A small self-supervised audio encoder (BEST-RQ), trained from scratch.
Model: mfcc input, arch ecapa_tdnn, activation hardswish, widths [192].
Training: adamw at rate 0.0031, 10100 steps.
Data: trained on short read English sentences (LibriTTS-R), 26041 training examples.
Rows from block 8 of a small self-supervised audio encoder (BEST-RQ), named by matrix and row number. Each number is 128 + 24 x the weight over its row's rms, rounded and kept within 0 to 255. All counts start at 0. Numbers have three digits each.
After each channel's rows are labels from the 100 clips, of 14848, where the channel reaches its highest value: "responds to" is what is common among them; "loudest" is the band of the loudest frequency at the time of the peak. Only what is clearly more common there than usual is listed. The data: short read English sentences (LibriTTS-R). In brackets: how many of the 100.
# c30: last pointwise conv (model.blocks.8.c3.0.weight, 192x192x1), inputs 128-159

c30.40:127137167089131163120160144119080133163113137053115120115135090144112127087156090084116114151104
responds to: voice: male (80)
loudest: 250 to 500 Hz (26)

c30.139:114120112123123095093145113118114126161155142132130104127104161126131149132090118127129141100133
responds to: voice: male (91)
loudest: 250 to 500 Hz (44)

c30.186:092161095086127090105156122130084156135117169141128080104116143132134157091156123140115151129173
responds to: voice: female (84)
loudest: 250 to 500 Hz (42); 500 to 1000 Hz (36)

c30.109:125126085113134172126151163141137100125113117149107095139176143153085099126185127102092086159103
responds to: voice: male (75)
loudest: 250 to 500 Hz (28)

c30.162:123115109128119123128121121160155139119103118123092148128144138150091152111156114140125131146143
responds to: voice: male (78)
loudest: 250 to 500 Hz (38)

c30.121:139124099099135148102167148119127146116106173082122100113118154119143125109126165106111130135133
responds to: voice: male (85)
loudest: 250 to 500 Hz (31)

c30.119:128146174143152180073172082125129174114141132106140136124151113106131154148095143105161126120122
responds to: voice: female (87)
loudest: 500 to 1000 Hz (41)

c30.118:123117092135124152106151139111112154130128116105084113134109099121110119135132160122123086118091
responds to: voice: female (87)
loudest: 500 to 1000 Hz (40); 250 to 500 Hz (35)

c30.94:109115182158172099157131133174150128150139070124154158114109108088113143121128103157120107119128
responds to: voice: female (98)
loudest: 500 to 1000 Hz (28)