A small self-supervised audio encoder (BEST-RQ), trained from scratch.
Training: adamw at rate 0.0031, 10100 steps, batches of 384.
Data: trained on short read English sentences (LibriTTS-R), 26041 training examples.
Rows from block 6, named by matrix and row number. Each number is 128 + 24 x the weight over its row's rms, rounded and kept within 0 to 255. All counts start at 0. After the name is the row's rms in percent of the matrix's.
# c10: first pointwise conv (model.blocks.6.c1.0.weight, 192x192x1), inputs 96-143
c10.24 095 [125 102 107 119 147 119 148 127 121 126 104  88 140  87 133 159 161 127 153 126 145 112 137  98  72 138 100 114 116 144  83 102 116 110 137 109 135 118 152 141 128 171 136 114 104 147 122 149]
c10.25 100 [138 116 101 112  89 100 150 127 128  70 134 111  99 122 123 146 117 106 114 156 106 109 151 161 138 181 127 145 171 101 119 120 147 141 151 142 114 125 102 129 138  75 123  76 150 118 153 123]
c10.26 099 [116 153 118 120 109 143 151 137 119 124 177 152 124 116 101 125 133 158 140 134 120 134 114 155 158 108 109 183 134  92 124 110 128 140 138 115 111 132 110 161 135 134  90 148 103 157 130 130]
c10.27 097 [124  99  67 129 136 134 128 134 143 156 184 179 121  92 154 144 116 135 180 115 118 118 116 131 176  93 146 152  96 138 174 131 134 136  92 113 162  85 137 184 125 141  71 153 139 152 112 106]
c10.28 100 [124  85 106 137  85 147 134 115 183 118 116 131 131 106 115 127  63 159 142 139  90 114  89 115 136 141 124 129 136 139 110 155 150 107  99  98 119 113 142 139 126 120 120 140  89 138 133 143]
c10.29 098 [121  94 111 157 152 116 105 128 102 113 126  70 121 150  83 121 146  93 111 138  72 110 146 112 112 124 139  91 158 115 130 131  94 148 168 117 130 140 129 124 125 135 109 129 115 140 116 119]
c10.30 105 [123 107 172 124 119 134 114 122 126 114 136 161  96 155 130 165 137 144 111 122 163 109 146 108 110  86 143 160 129 152 125 145 173 120 125 150 150  59 152 154 112 136 123 135 113 144 150 133]
c10.31 092 [147 152 153 114 126  95 155 148 115 107 128 158 109 122 142 132 158 154 116 114 117 139 143 121 133  68 162 148 139  75 115 109 128 150 132 151 147 139 174 125 172 126  97  76  95  97 114 139]
c10.32 104 [ 92 118  95 147 122 194 138 132 119 133 118 106 177 104 146 177 119 125 147 123 137 136 130 161 111 123 125 141 104 107 145 123 158 117 108 113 134  79 131  87 126 117 124 125 127 138 128  97]
c10.33 097 [138 137 128  94 148 174  89  90 140 164  78 141  71 125 118 123 147 151 109 144 134 114 119 124 150  94 118 111  86  97 104 138 105 140 108 139  74 154 155 157 135 147 106 140 156 140 143 118]
c10.34 102 [156 120 103 165 133 111  80 142 154 144 138 165 138 121 137 102  97 130 166 134 105 117 104 126 135 100 140 104  97 125 160 105 144 174  92 115  80 104 117  83 125 100 126 126 125 155 158 117]
c10.35 106 [ 64 129 159 159 121 121 110 120 119 160 119 119 116  85 137 138 120 142  95  99 125 120 113  96 140 117 106 123 147  78 186  83 118  95 142 103 122  86 100 118  94 117 127 167 119 106 115 133]
c10.36 100 [122 174 146 160 111 108 172 131 135 111 143 164 142  84 145 115 111 120 129 121 122 142 138 156 159 128 127 147 120  71 105 128 141 159 112 125 145 111 112 140 109 143  95 150  87 115 124 122]
c10.37 092 [160 138  86 152 113 157 155 102  96 129 148 149 121 123 135  98 149 122 126 105 135 145 142 129 130 162 121 143 116 133 163  98 161 158 125 126 107 123 170 104 151 173 129 128 179 126 119  95]
c10.38 103 [171  75 101 132 138 130  93 169 138 129 162 158 134  96  93 157 109 144 118 137 156 121 110 136 165 103 123  85 101 115 139 136 144 168  88 106  87 133 119 119 142 131 108 126 122 133 169  99]
c10.39 091 [110 121  80 110 116 142  95 131 153 103 147 162 132 140 119 130 119 105 122 102  97 144 137 110  46 139 129 111 110 118 136 119 153 119 116 120 127  84  94 143  97 147 121 151 142 133 115 104]
c10.40 103 [ 90  96 114 105 201  95 128 101 135 156 149 146 153 105 112 146  91 119 105 118 162 136 137  81 145  68 135 167 113  80 169 123 116 127 144 123 128 106 182 139 132 168 120 115 101  99 159 118]
c10.41 094 [146  97 119 115  99 107 134  90 153 106 157 128 134 114 109  79  91 133 141 128 103 134 134  99 180 165 103 140 128  66 141 139  93  91  99 125 133 108 131 134 133 150 136 156  86 111 141 123]
c10.42 095 [186  94 172 154  90 149  86 153 140 173 102 110 103 118 142 148 117 126 164 118 134 155  76 151 120  91 112 129 121 177 150 116 140 188 140 104 119 117 145  83 139 127 144 148 146 133 130 113]
c10.43 101 [117  96  95 100 104 160 102 141 127  96 122 133 121 201  85 121 100  99  66 125 167 140 153 107 140  94 114 138 155 157 144 112 151  98 159 121 128 141 134 134 129 140 141 114 139 121 140 125]
c10.44 093 [112 133 125 153 129  84 112  71 145 134 114 150 135 126 105 124 142 114  88 123 142  95 105 144 166 108 136 112 134 147  97 125 100 154 111  93 131 106 104 142 124 114 111 102 120 123 119 131]
c10.45 093 [108 180 149 160 153 127 143 152 139 116 117 170 143 150 142 181 125 169  99 153 184  87 131  73 160 127 134 142  93 138 152 136 163 110 114  91 125  67 117 133 144 157 125 131 105 128 138 128]
c10.46 108 [112  71  90  95 112 123 150  77 180 128 153 155 135 101 167 167 123 166 126 115 174 124 168 132 120 120  86 134 123 134 128 113 125 160 107 141 158  92 115 141 169 127 108 130  80 147 137 104]
c10.47 091 [162 110 105 169 148 157 148 100 137 135 159 139 136 123 146 130  75 105 145 136 135 158 160 142 131 159 171 130 136 142  91  90 142 148 107 137 129 109 114  83 122 106 112 164 149 169  94 143]
c10.48 104 [180 139 130 143 137 155 103 122 127 157 129 159 140 107  97 142 139 158 135 145 127 109 132  92 142 135 122 136 143 144 100 102 109 154 102 141 118 140 154 113 114 142 109 126 129 112 174 163]
c10.49 104 [108 106 122 155 118 136 148 150 119 113 132  93 127 124 140 119 158  92 146 131  94  89 141 117 132 127 116 131 123 101 141 144 149 136 145 108 109 149  96 126 114 116 127 156 140 104 117 125]
c10.50 091 [149 131 136 116 159 115 136 138 107 107 192 175 119 135 159 149 145 105 112 105 116 123 107 146 117 105 119 146 118 171 152 124 129 193 128 179 209 145 121 174 107 161 145 165 103 160  92 118]
c10.51 090 [ 81 147 140 142 132 142 131 150 167 109 205 133 140  89  94 168 114  98 144 147 122  73 127 108 143 115 147 152 124  80 140 110  91 133 139 124 140  57 131 144  96 154 106 118  96 141 139 107]
c10.52 099 [110 136 130 184 153  92 123 186 148 145  67 110  76 120 137 102 148 143 145 165 133  90 106 122 133 130 156 137 152 131 133 121 137 136 133 117 116 115 131  91 106 122 105 133  82 131 136 126]
c10.53 100 [ 92  71 119 156 153  67 131 119 129 120 179 111 143 123 153 180 140 133 118  97 144 117 119 160  91 168 138 131  86  87 143 104 132 123  94 134 128  82 109 151 152 136 123 151 131 107 148 134]
c10.54 091 [133 116 130 140 109 129 115 106 134  74 145 124 111 133  84 136 110 134  99 104 111  62 115  99  96 137 110 157 141 121 124 165 137  89 120 147  89  97 120  97 131 123 109 131  63 147 157 144]
c10.55 097 [175 119 160  71 123  87 139 128 114 179  79 155 152 151 151 118 133 145 137 104 139 137 142 150 149 135 143 117 107 138 166 144 115 111 130 149 156 139 127 133 117 120 148 150 175 141 121  86]
c10.56 103 [157 161 166 136 141 121 149 129 138 117  90 114 128  66 143 133 164 137 126 161 146  98 102  71 151 114 120 111 143 110 128 122 129 128 111 116 108 122 157 135  89 135 124 125 132 136 169 147]
c10.57 098 [128 128 126 117 153 118 159 146  69 101 150 175 169 102 134 136  98 140 153  98 117 123 155  81 167 132 108 116 105 120 136 132 111 154 163 132 142  90 136 157 116 117 142 128  70 113 128 107]
c10.58 094 [137 124  98 172  91  99 118 160 126 121 142 133 101 152  94  92 135 133 131 131 102 140 113 133 123 143 162 148 129  95 127 141  93  93 151 150 147 155 131 121 156 128  96 133 124 146 135 119]
c10.59 101 [134 165 128 125 140 144 148 119  90 107 102  94 124 130 124 105 129 111 122 127 112 137 112 129 136 106 102 133 150 126 145 126 129  68 112 115  82 138 129 130 114 132 116 145 191 118 103 145]
c10.60 093 [109 122 130 123 134 114 123 160 130 132 114 114  96 131 111 122 101 139 111 111 132 152 115  48 170 111 148 151 124  92 147 127 124 100 130 132 143 108 142  87  89 148 154 143  72 115 104 125]
c10.61 101 [129 128 128 126 164  83 149 122 172 156 111 125 149 126 114 139 149 111 103 134 138 148 129 134 132  92 131  82 130 167 153  93 129 140 105 142 138 179 129 114  99 134 139 131 112 126 125  92]
c10.62 102 [157 100 138 123 157  68 112  96 115 150 172 113 158  52 105 139 113 144 137 154 168 130 137 100 154 118 142 139 123  50 125 119 136 110 101 149 132 150 126 163 107 150 130 144  89 113 157 150]
c10.63 092 [121  99 115 120 109  98 117  93 136 101 109 125 159 151 188 126 151 121 126  72 125 103 144 126 118 131  90 125 107 150 153  98 114 128 144 109 122 119 123 113 113 124 163 123 122 134 122  90]
c10.64 104 [143 124 153  74 145  93 110 122  99 131  99  77 130 129 162 117 165 131 121  90  73 133 173 137 127 110 116  92  84 106 124 133 143 129 155 140 108 130 146 141 163 149 109 120 127 109 138  94]
c10.65 099 [122 136 126 143 164 129 173 140  91 109 140  91 117 132  96 113 154 141 104 107 122 155 118 122 178 159 150 101 114 107 134 109 115 151 111 156 133 137 136 126 152 157 125 153 155 103 185 127]
c10.66 098 [144 147 181 163 106 101 118 148 116 136 106 142 112  93 132 100 119 139  89  93 102 116 141 114 122 126 155 144 113 119 138 159 145 125 162 138 140  90 148 110 119 143  84 122 129 148 129 100]
c10.67 094 [127 161  99 110 139 179  93 101 122 112 103 154 140 139 109 137 149 102 148  98 101  89 131 127 128 126 106 158 115 149 134 115 131 114 172  84 102  64 136 126 143 135 163 130  86 128 130 121]
c10.68 095 [136  84 143 146  83 122 132 129 157 105  57 134 102 135 146 134 156 125 115 108 157 114 134 152  78 108 112 107  83 141 187 154 127 134 176 107  99 131 121  93 128 143 102  84 150 119 138 109]
c10.69 092 [116 176 102 117 142 111  90 149  87 129  88  82 160 128 123  91 106 102 114 134 108 100 126 110 128 125 103 137 114  77  91 171 113 147 182 110 133 100 124 129 140 139 134 135 127 114 128 139]
c10.70 096 [106 172 153 121 145  89  95 100 135 118 134  75 128 100 124 133 141 162 103 152 147  87 142 157 176 139 136 107 127 116 163 137 139 135 138 116 191 121 152 157 153 153 116  90 140 137 114 131]
c10.71 099 [135 107 132 179 162  68  93 117 133 105 156 120 130 102  94 112  72 128 155 107  95 125 161  96 130 115 143 132 117  96 126 114 127 109 167 121 142  98 156 160 135 186  75 127  87 106 134 150]
c10.72 102 [121  94 127 148 101 113 121 107 105 109 114  61  96 130 106 162 130 123  88 121  71 114 143 133 164 151  98 109 136 104 137 202 140 120 137 140 114 148  89 110 152 119 132 164 173 127 126  94]
c10.73 104 [125  90 117 115 127 109 142 132  99  90 110  77 141 157 133 134  86 143 100 117 140 153  94 161 120 152 179 135 130 127 135 126 141 157 120  88 150 155 129 106 120 160 120 137 129 169 114  96]
c10.74 099 [138 145  95 157 129 152 146 101 110 142 123  92  78 115  78 146 114 102 129 136 136 128 121 174 152 116 127 118 177  90 148 136 136  98 100 142 132 107 150 147 132 124  88 115 180 117 116 145]
c10.75 099 [122 135  89 108 148 122 162 145  89 120 148 121 104 112 138 120 149  99 117  89 110 129 121 188 131 151 158 115  70  90 113 192 137 174 156 157 128 137 122  82 121 105 131 138 192 144 142  90]
c10.76 099 [159 109 104  99 144 128 115 126 129  72 126 177 106 200 113 110 148 129  86 105 137 108 107 124 171 171 171 117 122  71 120  86 115 115 117 126 157 154 146 112 153 147 154 164 151 163 127 134]
c10.77 090 [131 130 103  90 116 137 131 122 124 114 131 124  89 114 100 148 106 113 137 120 121 141 121 155 140 101 154 136 157 109 136 143 137 158  71 172 113 121 133 134 122 109  88 130 134 120 135 117]
c10.78 096 [150 126 102 159 116  79 147 148  99  86 165 131 127 147 115 110 145 108 103 163  96 118  97 111 103 151 156 120 157 128 114 171 118 109 120 148 155 127 116 121 129 106 120  78 112 126  95 109]
c10.79 097 [111 140 131 152  84 136 104 174 116 122 111 184  86 112 130 144 124 129 139 114 140 106 132 130 120 142 118 136 132 112 120 153 141 121 101 145 108 108 122 127 150 137  76 141 127 131 134 134]
c10.80 090 [140 131 125 149 136 148 123 166  45 148 116 113 155 107 143 117 105 117  98 103 149 159 124 127  94 131 133 159  96 104 101 146 135 106 134 129 102 102 106  98 149 113 157 126 138 141 114 133]
c10.81 098 [122 103 145 131 106 110 133 125 120  91  65 155 121 155 119  90 167 127  64 160 115 108 142  98 115 135 126 111  91 156 131 121 125 171 143 129 147 176 111  95 153 128 111 112 143 109 152  88]
c10.82 093 [147 123 116 109 111 104 104 106 131 152 115 102 111 108 114 134 124 135 147 134 157 115 115  98  91 104 111 165 100 127 124 141 154  77 126 116 115 100 121 150 120 132 131 119 162 131 109 136]
c10.83 098 [117 123 117 172 150 159  99 131 137 192  74  96 177 160 144 144  95 143 151 136 117 160 135 151 124 126  89 161 115 179 111  77 120 143 110 141 110 122 121 115 152 134 153 136 128 144 147  98]
c10.84 097 [135 141 111 144 133 166 157 166 123 111 169 110 119 113 106  92 115 118 111 100  85 139 113 167 141 114 117 139 140  88 150 126 139 143 106  95  78 143 123 129 125 109 120 127 138  91 103  93]
c10.85 105 [141 107 132 127 147  90 160 106 101 168 124 149 238 133 123 122 126 151 181 137 130 130 124 152 130 120 114 134  91 140 108  99 161 177 141 118 135 136 117 142 145 118 137 120 101 127 158 106]
c10.86 098 [148 143 121  95 155 114 145 103 152 125 130  99 139 107 125 133 131 136 129 129 117 161 125  87 141 136 155 138 133 135 138  81 114 165  92 150 136 119 133 172 116 145  99 125 115 109 151 166]
c10.87 095 [146 132 108 115 126 137 102 124 196 116 166 154 130 117 118 165 136 118 128 117  92 118 142 107 157 143 176 145 178  69 171  93 146 103 113 100 121 123 153 127 122 130 106 155 139 117 152 119]
c10.88 091 [130 143 115  85 127 149 116 111 117 116 125 138 100 169 149 124 171 133 127 146 128 150 140  76 141 145 147 181 161 114  94 109 102 101 128 150 149  92 115 138 129 119 122 111 128 123 159 123]