Weights of a small self-supervised audio encoder (BEST-RQ).
Data: trained on short read English sentences (LibriTTS-R), 26041 training examples, 148.9 epochs.
Rows from block 9, named by matrix and row number. Each number is 128 + 32 x the weight over its row's rms, rounded and kept within 0 to 255. All counts start at 0. After the name is the row's rms in percent of the matrix's.
# mid00: scale 1 width-3 conv, dilation 2 (model.blocks.9.mid.0.0.weight, 48x48x3), inputs 24-47, a 3 kernel for each
mid00.3 089 [150 145 219 130 108 114 199 130 113 112 126 135 118 133 157 160 158 120 166 113  84 113 131 138 101 112 112 135 123 121 143 125  87  85  93 121 128 158  50  11 109 112 124 138 132 121 146  99 105  83 109 162 128  88 115 152 132 184 132  81 133 148 151 110 119 149 135 154 109 149 106  86]
mid00.4 099 [158 113 113  97 108 146 150 111 134 124  86 161 142 135 101 165  78 151 130 107 172  90 102 170 142 154 115  92  74 125 160 133 137 135  74  84 104 114  82  99 112 191 148  69 189 109  77 146  95 133 162 151 174 111 131 103 128 139 111  88  70  48 156  98 109 124 139 111  72 167 134 129]
mid00.5 101 [ 54 117 100  98 108 131 124 152 160 176 136  86 207 164  97 132 149 107 133 137 178 187 114 170  72 118 101 139 112 116 125 135 107  83 118 141  58 104  62 106 139 118 130 116 107 119  74 161 133 114 113  68  76 192 102 182 134  91  83  84 163 150 147 147 138 141 130  64 156 171 115  62]
mid00.6 096 [153 110  90  92 143 142 147 117  78 110 108 154 136  70 139 105 132  92 161  76 124 146  99 173 168 131 219  98 101  87 126 133  99 153  91 139 145 112 158 137 150 140 160 130 180 132 119 132  65 157 115 115 132  93 133  79 124 133 125 157 142  93  74 147 136 164  98 110  40 133 145 131]
mid00.7 101 [111 141 146 109 101 181 118 128 144 170 159 124 119 128 134 155 126 137 151 152 152 123  70  78 161 120 122 219 140 109 133 164 174 162  89  95 105 118 122 193 109 164  76 159 144 143 123  76  82 102 153 156 145 105 147 103 109 162 134 131 116 106  72  97 142  80 109 144 120 100 101 147]
mid00.8 104 [ 67 129 122 131 210 182 134 118 150 118 135 142 173 171 172  96 134 158 155 113 134  94 148 110 118 103 116 138 169 144 115 114 180  92 119  75 143 129  81  95 141 140 122 131 131 118 108  81 101 158 168 114 188 154  99 101  88 127 132 107 133 105  55 131  94 134 101  84  83  80  73 114]
mid00.9 097 [131 154 128 138  87 183  93 104 149 166 134 104 115 141  97 121  97 149 135 127 114 134  77  79 133 145  49 113 119  92 199 124  99 129 151 159 109 193  91 144  73 142 101 109  96 210 107 181 106 170 118 113 117 134  91 137  88 155 151 127 163 114 115 125 111 107 133 172 120 135 116 160]
mid00.10 107 [ 40 104  58 136  91 109 147 111 115  90 130 113 143 134  85  89 173 105 101 157 170 127 128 143  87  89 108  97  93 151 143 146 134  69 114 119 138 127 115 173 162 135 165 159 138 175 144  82 131 126  84  84 124  98 102  85  91 168 101 145 115 117 168 144 115  84 104 119 130  94 145 101]
mid00.11 093 [ 93 125  84 120 109 150 183 109 171 121  97 117 102 140  80  72 111 114 103 122 188 121  85 124 110 126  79  92 103 110  94 122 132 149 178 193 155 131  78  91 130 128  96 154  98 115 154 132 136 155 111 138 162 143  38  98  48 128 182 127 133 111 117 167 161 106 132 122 114 113 167  78]
mid00.12 104 [ 47 123 138  73 112 132  90 114 110 153 133 177 109 133  96 109 102 133 144 150 218 160 187 134 145 153 149 142 132 148 105 102 159 113  91 156 170  75 100 136 121  99 147 112  69 131  82 136 147 182 145 133 124 143 100 156 127 146 140 105  94  45 138 170 105 132 138  98 128 123 143  86]
mid00.13 095 [ 96 168 110 121 114 163 118 102  97 121 107  84  68 122 138 131 139 149 157 119 113 122 163 180  53 125  90 131  65  96 117 120 135 152 149 150 130 133 135 116 130  78 129 150 107 126 115  89 167 139 163 177 150 109  70 120 123 122 116 120  72 116  79  49 134 114 167 144 158  41 170 108]
mid00.14 097 [138 132  90  97  19 120 148 121 116 142  77 122  85 113 117 131 139 148 128 155 171 173 119 136 115 124 146 117  86 125  38 112  89 120 177 131 113 164  96 106 173 138 140 232 129  99  98 114 123  92 101 132 120 180  88 106 112 150 126 151 127 117 111 154  94 153 121 147 101 155 136 127]
mid00.15 106 [136 143 165 151 130 147  99 133 104  93  89 155  69 113 116 172  94 135 135 127 132 133 129 132 128  96 141 130 175 146 110  87 164 115  52  82 127 105  95 118 106 133  90 142 195 174 131 149 126 148 145 164 167 130 133 106 113 100 160 138 199 111 134 152 149  81 177 162 161 120 155 136]
mid00.16 108 [176 111 148  96  68 166 146 114 108 115  79 129 110 122 154 160 157 196 141 113 159  76 143  93 142 100 125 117 161 198 132 154 178 129 152 120 136  78  82  71 133 138  87  76  59  73 149  80  89 142 129 112 127  65 124 120 139 109 109  60 126 133 134 163 114 132  82 113 111 124 115 141]
mid00.17 100 [108 121 179 127 100 134 157 113 118 135 102 164 125 145 130  99 106 120  63 121 100 181  85 231 163 138 170 169 128 134 109 127 128 144  48  92  81 167 132 120 164 116  64 126 148 117 128 109 123 143 118  94 130 125 159 127 132 191 152 104 123 121 155 162 116 106 121 131 129 177 174 123]
mid00.18 093 [ 97 127 124 114 104 150 147 106 108 110 108 140 205 105 119  71 168 112 112 154 138 125 146 176 116 162  99 150 142 175 177 152 133 112 114 161 110  81  96 123 146 109 181  90 134  86 144  79 111  63 128 150 132  96  94 147 120  88 169 154  58 111 149 140 135 118 136  70 132 100 120 124]
mid00.19 106 [153 136 132 110  92 149 115 104 100  72 119 135 152 114 140  91 103 141 131 152 210 111 101 141  55 122 147 100 106 111 136 133 190 144 135  90  75 155 123 154 163 155  76 150  58 129 154 157 127  96 174 126 115  23 147 118 167 144 137 131 130 161 138 105 135 118 130 140 108 120 101 155]
mid00.20 088 [122 126 146 142  75 114 153 130  92 157 105  78 137 142 121 105  91 135 181 152 152 111  84  96 136 166  36 142  88 168 127 113 162 180 106 150  99 138 126 120  97 114  82 105 161 100 140  85 155 121 140 105  87  80 118 139 103  74 126 170  83 135 129 117 118 142  78  98 158 144 141 127]
mid00.21 093 [ 89 138 122 140  81 129 101 125 102 140 116 128 187 117 142  70 168 162  94 109 155 111 123 137 220 148 162 183 151 140  80 100 122 122 119 141 132 118 163 144 147 142  63 130 141 103 120 172 152  45 115 112 102 120  98 135 164 138 125 131 136  60 161  64 108 122  56  87 120 146 117 199]
mid00.22 097 [183 132 146 155 152 137  78  97  82 134 106  66 168 110 194  74 115  58 118 133 149 101 119 169 120  87 103 101 101 150 147 109  57 109 150 114 142 151 142 155 129 102 105 114 109 104 130  66 121 128 148 187 147 128 141  83 148  74 108 158 128 132 109 133 106 120 156 145 109 206 148 186]
mid00.23 106 [159 145 125 156 128 133 107  98  98 140 172  71 155 121 112  88 100  89 161 103 144 129 139 173 134 157 116 143 140  40 131 137 122  69  69 113 137 124 123 145 155 138 109 125 109  84 126 151 203 138 183 115 156 100 142  78 167 150 167 182 163  96 153 107  90 128  84 187 163 113 166 120]
mid00.24 100 [102 155 147 148 122 132 166  87  74 143 127 129 192  85 158  84 122  97 116 118  91 109 144 135 123 145 119 162 104 144 141 120 143  80  69 127 108 120 149 149 158 183 147 102 135 154 117 114  92 106 141 138 158  90  89 126 124 153 179  75  23  89 119  85 106 113  87 145  79 151 196 187]
mid00.25 105 [113 137 144 141  50 127 124 129 126  93 104 109 126 136 104 106 134 114 135  81 171 171 143 170 146  90 206 136  85 134 153 117  64  98 125 106 151 221 166  90 152 193 127 233 124 124 156 126 200 111 163 113 146 129 157 131 109  99 115 137 132 135  87 102  77 166 121 163 121  79  95  90]
mid00.26 107 [135 128 164 135  98 125 120 136 133  72  58  99  77 155 200 163 166  95 172 141 124 115 136 119  91  78 139 118 128 127 135 139 107 166 124 150 125 122  53 124  72  58 116 102 164 109 102  37 133 127 110 147 133 149 139 107  76 141  85 114 125  79  82 167 119 150 134 109 121 141 146 179]
mid00.27 106 [126 132 154 107 110 131 110 149 109 133 135 176  89  89 164 137 100 126 104 111 134 108 151  87 136 117 132 121  87  75 104 136 102 153 107 158 159 112 110 159 139 171 172 173 137 102 111 165  61 119 130 113 152 135 158 104  87 193 150 108 130 134 154  79 152 166  98 147 140 102 110 157]
mid00.28 099 [123 146  94  88  86 143 175  77 143 164  86 146 166 126 129 104 150 100  69 109 140 112  81 114  97 138 129 100  74 133 139 153  94  65 113 144 109 143 143  90 166 130 118 101 147  49 120 149 122  88 129  82  88  87  94 124 145 136 124 103  43 140 125 158 118 114  84  75 109  88 140 122]
mid00.29 093 [ 82 174 120 182 151 180 101 140 108  99 165 114 141 146 139 125 126 137 136 114  85 101 134 143 148 123 123 111 107 109 162 128  95 127  56  90 172 140 136 137 115 164 107 134 115  68 108 186 172 135 107 122 126 204 123 107 129  69 157 151 145  91  80 129 100 126  93 133 130 174 117 175]
mid00.30 103 [126 134 149 121  42  86 141 102 137  63 109 140  86 114  49 150 188 110 126 134  85 168 138 105 116 123 163 117  88  77  81 155 159  91 128 175 135 107 135  93  98  80  82 123 137 144 101 126 162 109 122  81  76  92 150 144  88 110 138  48 138 132 181 142 172 106 179 102 105 124 151 115]
mid00.31 111 [133 133 105 102 131 145 155  87  90  72  98 139 150 143 149 155 169  96  97 112 138  99 150 129 123 129 106 146 128 128  82 100 195 144 107  99  76 128 156 138 149  72  85 119 133 109 150 129 148 175 118 164 114  84  85  95  43 133 131  64 116 156 158  75  68  97  94 149 118 124 155 124]
mid00.32 107 [143 160 105 128  86 136 174  78 191 109  73 223  90 149 140 176 144 101 127  96 145 128 118 126 163 116  98 118 176 112 174 160 100 120 135 106 131 101 144  82 158  76 101 111 204 139 154 105 115 102 124  99 171  98 131 141 109 167 131 156 126 154 128 138 120 108 145 135 122  90 168 142]
mid00.33 096 [112 154  95 121 119 165 105 113 103 114 163 166 123 173  76  93 131  87 130 156 115 111 147 129 125 113  97 114  64  99  61 131 124 118 129 142 158  78  98  88 116  83 187  93  93 164 120 169 114 121  55  93 121 105  77 149  60 145 154 114 149 150 173 153 130  83 176 147 119  73 112  98]
mid00.34 098 [120 125  86 174 136 121 116 115 151 100 108 101  80 104 125 166 131 134 153 138  91 127  79 114 114 131 155 132 105 160 136 100 100 133 110 112  64  69 143  69  83 159  54  61 141  75 142  97 122 100 135 101 146 207 152 113  94 178 130 100 133 157  97  68  92 103 132 134 107  79 104 168]
mid00.35 100 [ 90  99 123 174 109 150 138 139  97 116 117  96 158  92 151 109 141  93 105  83 102 133 131 158 154 150 129 159  97  93 129 144 115 102 111 210 115 137 145  69 123 135 118 145 115  58 157  78 154 123 184 126 112  63 159 120 180 138 166 151 150 117 164 135 165 110 134 128  94 113 160  80]
mid00.36 097 [ 75 139 162 141  70 129 133 113 122 203 139 120  56 136 142  83 112 135 188 117  93  89  74  67 155 127 107 134 106 126 114 110 168 110  71  96 183 105 156 173 104 110 191 115 120  99 118 133 101 136  69 130 102 177  80 111 116  76 153  73  98 122 109 112  65  78 132 124 160 116 142 191]
mid00.37 100 [144 198 117 110  86  96 122  93  95 169 106  85 110 173 186 130 120 123  99 109 159 129 110 191 114 112  73  74 125 141 156  87 102 120 128 103 129  92 163 124 133 144  98 155 186 132  84 152 147 170 131 114 107 153 109 165  90 138 101 154  92  95 162  92  89  67  85 131 185 141 134  82]
mid00.38 085 [119 140 109 125  71 119 196 128 102  96 149  83 122 136  96  87 145 126  98 171  96  59  99 136 133 139 169 122  95  92 117 129 175  88 115 127 118 125 182 127 157 113 101 163  79  97  80 190  79 155  69  90  83 119 166 129 115 136  84  98  73  85 149 171  65  64  92 125 123 149 103 176]
mid00.39 100 [164 106  90 101 117 128 124 145 147  86 108 125 150  93  51 105 147  52 136 120 136  76 137 155 120 112 145 115 136 205  76  96 124 186 183  98  78 106 155 178 155 153 115  91 111 134 144  70 154  85 155 144  89 114 183 139 167 165 120 155 123 143 157 132 143 187 124 137 131 121  85 115]
mid00.40 099 [123 176 111 169  49 109  84  81  61 118  87  97  73  85 117 129 103 110 135 101 101  97 114 119 151 138 126 157  86 127  94 119  85 111 155 158 160  70 197 137 121 127 116  94 132 169  99 134 147  79  94  96  64 138 150 106  76 115 126 155 134 137 127 100 109  33 105 123 168 104  84 130]
mid00.41 097 [186  99 115 139  81 100 135 142 157 144 113 105 147 102 154 126 136 175 103 148 159 176 126 128 164 112 150 153 100 137  91 135 152 195  85 115 156 121  96 132 132 128 122 117 102 122  71 148 170 138 154 136 143 164 165 129 202  89 114 154 131  89 122  56  87 174 124 131  95  80 111 138]
mid00.42 098 [102 104 101  82 160 110 131 131 124 189 178 102 134 124 203 135  90 105 115 101 108 117 135 154 129 116 130 108 109 140 147 123 108 104  65 146  93 110 150  80  95 139  82 114 120 127 164 139  97  83 117 120 113 119 102 115 126 155 111 126 155 188 123  54 124  89 141 134  89 136 120 123]
mid00.43 108 [150 138  91 147 126 129 108  87  87  86 104 125 175  93 113 106 142 170  98 157  82  85 105  83  96 100 180 108 149  69 116 139 144 123 154 128 127 185 146 141  81 146  69 138 125 147 185 160 143  40 160  82  39 122 110 126 175 136 125 134 120 178 130  87 105 150  97 104 113 143  69 158]
mid00.44 104 [ 96  73 120 125 129 106 179 134 109 115 108 137 168 106 138 101 171  80 148 139 161 112  97 132 160 151 117 129 114  70  87 105 117 115 126 130  63 141 110  86  99 122  65 136 109 189 139  74 105  91 106  67 126 101 136 133 125 134 146 150 172 132 155 201 141 114  47  98 111 114 124  89]
mid00.45 103 [ 93 137  63 147 137 170 137  90 114  97 140 168  97 144 133  96 142 138 138 133 177 141 102 188 147 118 106  67  50 172 142 103 163 114  89  60 217 121  90 127 175  91  77  85  87  90 128 145 184 142 152  61 112 129  93 103 179  95 113 117 147 104 196  94  72 154 146 116 163 151 149 135]
mid00.46 103 [108  86 132 160 147 120  83 114  74 136 191 161  84  93 132 158 137 155  45 151 111 164 130 130 162 110 184 139 121 159  87 136 176 125 120 115  71  89  62  73 169 130  71 151 139 150 124 117 122 163  77 158 140 152 138 102 126  87  94 177 164 131 120 140 120 107 133 153 112 137 120 109]
mid00.47 096 [ 48 123 128  62 100 179 158  58  93  96  99 111  95 111 104  71 183 161 184 114 123 145  88 146 103 131 161  47  96 137 134 158 105 119 117 113 136 126  83  99 144 128 121 133 117  98 128 142 116 131  99 142 130 139  64 109 152  89 129 125 121 132  92 121  93 117 104  65 116  90 121 119]